Weights of a small self-supervised image encoder.
Data: trained on regions of photos with short descriptions (Visual Genome), 203450 training examples, 7.2 epochs.
Rows from block 2, named by matrix and row number. Each number is 128 + 24 x the weight over its row's rms, rounded and kept within 0 to 255. All counts start at 0. Numbers have three digits each. After the name is the row's rms in percent of the matrix's.
# fc2: squeeze-excite expand (model.blocks.2.se.fc2.weight, 64x8), inputs 0-7
fc2.0 092:080108142123094117112118
fc2.1 099:089106153109149095117127
fc2.2 071:156147142159153166139114
fc2.3 082:143136085107118166150125
fc2.4 099:098094124095111095119132
fc2.5 059:112120165089143097114122
fc2.6 072:119108098081134114149146
fc2.7 157:132140085092140129161121
fc2.8 084:121126070124103113122146
fc2.9 118:150135086095134150153136
fc2.10 095:125142068115110124112126
fc2.11 103:120113096116083127095131
fc2.12 042:087105100098144112117124
fc2.13 111:097096150104149096119131
fc2.14 107:122114071103133119147135
fc2.15 120:088094144126135116094114
fc2.16 103:115145086104155116158137
fc2.17 060:103121121108167106157153
fc2.18 075:120109135113183100127123
fc2.19 080:097108097101133101099130
fc2.20 068:131088113081132111140142
fc2.21 082:090110147103166118112133
fc2.22 071:136117076092131135145139
fc2.23 089:137101121081163111134135
fc2.24 067:126091135115140088105101
fc2.25 133:099097106093121102117142
fc2.26 140:140104100095159133160128
fc2.27 048:113106132092170100131136
fc2.28 054:095098108106135088120131
fc2.29 139:145130089096144147162130
fc2.30 151:097085138102134096124131
fc2.31 076:076112134100149124132145
fc2.32 058:112087101108154128146103
fc2.33 085:101118138106161089152135
fc2.34 143:120132079100145135160134
fc2.35 064:112107104091149097147139
fc2.36 098:121120110089165138159113
fc2.37 119:137118092099164135158122
fc2.38 055:084114127109131087108130
fc2.39 107:104109115111180119141145
fc2.40 068:127093123098157118111163
fc2.41 062:104098165090128111133125
fc2.42 060:102106117105175122132106
fc2.43 096:094084144115128095124119
fc2.44 133:131116092086151128157122
fc2.45 083:110109144077154113133140
fc2.46 088:125099135084162106139133
fc2.47 154:090101156125125093110120
fc2.48 113:110082127110126094102135
fc2.49 094:124103148088162104142126
fc2.50 071:087107132100161134140149
fc2.51 102:090092139109142095137135
fc2.52 084:127105126079165119142123
fc2.53 071:106088088106116129126114
fc2.54 112:099097165106136112104127
fc2.55 041:132107117095172153132108
fc2.56 149:118116118101165108170122
fc2.57 128:096094139101122093110125
fc2.58 126:096092145103131102107143
fc2.59 073:110101124087168120122115
fc2.60 074:138148131099184127137125
fc2.61 153:103095140095158110110122
fc2.62 174:128137079110145138166126
fc2.63 088:118123104108173107160131