config = dict(
    crop_scale_min=0.3,
    norm='batchnorm',
    depths=[6, 6, 6],
    kernel_size=3,
    projector_hidden=1024,
    projector_out=256,
    residual_init='none',
    optimizer='adamw',
    lr=0.0048,
    beta1=0.9,
    eps=1e-10,
    grad_clip=1.0,
    steps=5700,
    weight_decay=0.1,
)
Rows from block 9, named by matrix and row number. Each number is 500 + 40 x the weight over its row's rms, rounded and kept within 0 to 999. All counts start at 0. Numbers have three digits each. After the name is the row's rms in percent of the matrix's.
# fc1: squeeze-excite reduce (model.blocks.9.se.fc1.weight, 8x128), inputs 0-127
fc1.0 113:504510447522524511548483522515481509542543493502529472544506495489503504507554458550485549585539541558533515527516430525518536516541518515507518494476439503514539538444528508557558439499510595510526461472566467532505402472488517603483541507552492516539523571493528520517544517555478533549517415501543503540364535441526525545513539541559554528548526543566462501405494504514514526501514
fc1.1 012:535451569471516475487468468438456434420484475488459514516451502448554493477473491460502493445422454476543537505424471466474497482438488499509555470546506551430479430463458498495542458427496507466504526487485521516505497526459399516516540464538504583456475546583412508435473506494524530544513496456478541467511593477471501509426453486487528465501524561494515447516415531564473462503497
fc1.2 113:542464496420535539482495521418525529482426449475455524463479455537519461475443447484432415564491465520493442478437429517496479456460479443475526483456507428530511461485536478455431537412505558481392475524493501524508454533546505494464502511490471471444528514443517508502482437435495532460481436526491518470453458501486439484511433521457453527475457457507474470484539473447503453532421
fc1.3 099:557484574481487534485544505480564571483480559480498557482515529549516504505454564499535468442509527510521481496518600501543522479483523518523520562563579503528483510576472507461481597523518441493510575566450563506538594585543484447555488522461505531517494482537454513528500509503533514488520573523488557506619532593525503517529470512461476525481487512461524535565520536492531492549493
fc1.4 113:484500452508487507476566533570521459500494550543477541565530531512513526594520570487505493472531501467513526513521528531510493514533532516472505421559478505517515457525544473557532470507533400516536480546530506504498606520486477447456574523496572474541548443564522448540457490490522511415469584525494522502606472474469544504512530501501495520493545470523617534557447547559473510535526
fc1.5 109:567474605468529517501559517461526548491509526470526552458499502515494510486510515529554496484469507542492458476504633479515502476502526537539485559534567554511514519605518504455462602515497471529505540526489545493538568570533546503553495487461467515510518512524465514507526487481581523484540550475478529520615496621522481509501465517448501490483459490467503542594568515469552523522492
fc1.6 104:515497621426510511531509511396502546537516506438556463445468500508508517468498500537515494517471549546518437491520580482545528455492529517528498558472564529503524550603483497465471559519478570530487520509508530499546493472535546556578480502488416571539477539474472502462550478530527514523559503473471504493494523622529483552504453501463518502508461534484424488537574492481584500508526
fc1.7 096:516493609517498472547538472476480534538532556468555460507547555485517542492503560528540523436540592498562532517559549468563581499518545545523517551529562526505513557569488507502525503565509461530526534493526543477552547463498515525590543552482481565578485496545508516479541529538522540527584544471516503523531570588522548542529506465528517464533516529511523502547526540513553505484565