From a checkpoint of a small self-supervised image encoder.
Model: 2.46M parameters, 32-pixel images, arch efficientnet, norm batchnorm, activation silu, depths [6, 6, 6].
Rows from block 15, named by matrix and row number. Each number is 128 + 32 x the weight over the matrix's rms, rounded and kept within 0 to 255. All counts start at 0. Numbers have three digits each.
# fc1: squeeze-excite reduce (model.blocks.15.se.fc1.weight, 16x256), inputs 0-51
fc1.0:162191186132073131160167165169168144140173099123145187117128123194225201255115138156094149081177164042135000142132153134175193135186192139071166097087204100
fc1.1:129130132133126132127128126125122128125132128135119120122127134130128128123131124128127127124126126125125127130128125124132125129127121123126132140129131129
fc1.2:129125130129130118131133128128123125125127129128133124127120121120116125130129121129122125126123122131126127128130124127125127126129131126129126126120127125
fc1.3:133132121118126119116123126122128124130130128122128125126126133124128124129130123129127122129128125122128125132123126128123118125125120131130120124122122125
fc1.4:117126123131122125120125118129124122125127125122125120126129127126131126128128120127123120133131119124129121121129125130120130126124128130121127123124121132
fc1.5:129126124125127118125126124128127124132117125131125123125137124127135131131123126122124119132121133129124136131116130127131128123129131122127133123122117133
fc1.6:053122061118162151119211124199116109028183014194133158117159025110037135132107084138081077159191148154190111130193099029102111158081092053141177147172139118
fc1.7:124121128133131128120125132118121130136121134126132133125125129129123120136124131128138132124117130131124125131130122129121124113124118119131119126128120113
fc1.8:131128127129123132125117128133125118129130130126128124127120130125121130124124120132125131126125123131132127120131120129126131130124128126124126130128131123
fc1.9:213147255163055123072103110043176091095137060188034181145205028126145134005208074104064139255185078250138166155180000073135171171135101098103095119125210171
fc1.10:169139255161059125107000153126200121157137145109055175199145143165151173020193101135157073181088147126157116133183083080141189200175150134075086113110153132
fc1.11:045088176162157102071113107209094132074135102033046116150197076100073151177060112172081054109069094111197047049072149073129127150052115108090172025077089129
fc1.12:123126127128124128119124130128128125135130127126124126122129125133123129127126128131126125123125125128128127125133123127127129129133123130121126128125127129
fc1.13:128128118139130119128132128126128125136123127128128136128121126128130128126125128128128128131123126126135119123124119126126131125133130131125131127120123120
fc1.14:128126127132125127132127134129125121129124121126127119129132124126125126134126123126126123118127126127125120129125124133122118126118123130128121131131125119
fc1.15:184121104183104105193247124193153180020168026125063181081255109130114149255108088158044255115243139102168000153166153139131168124064136097052158038148224158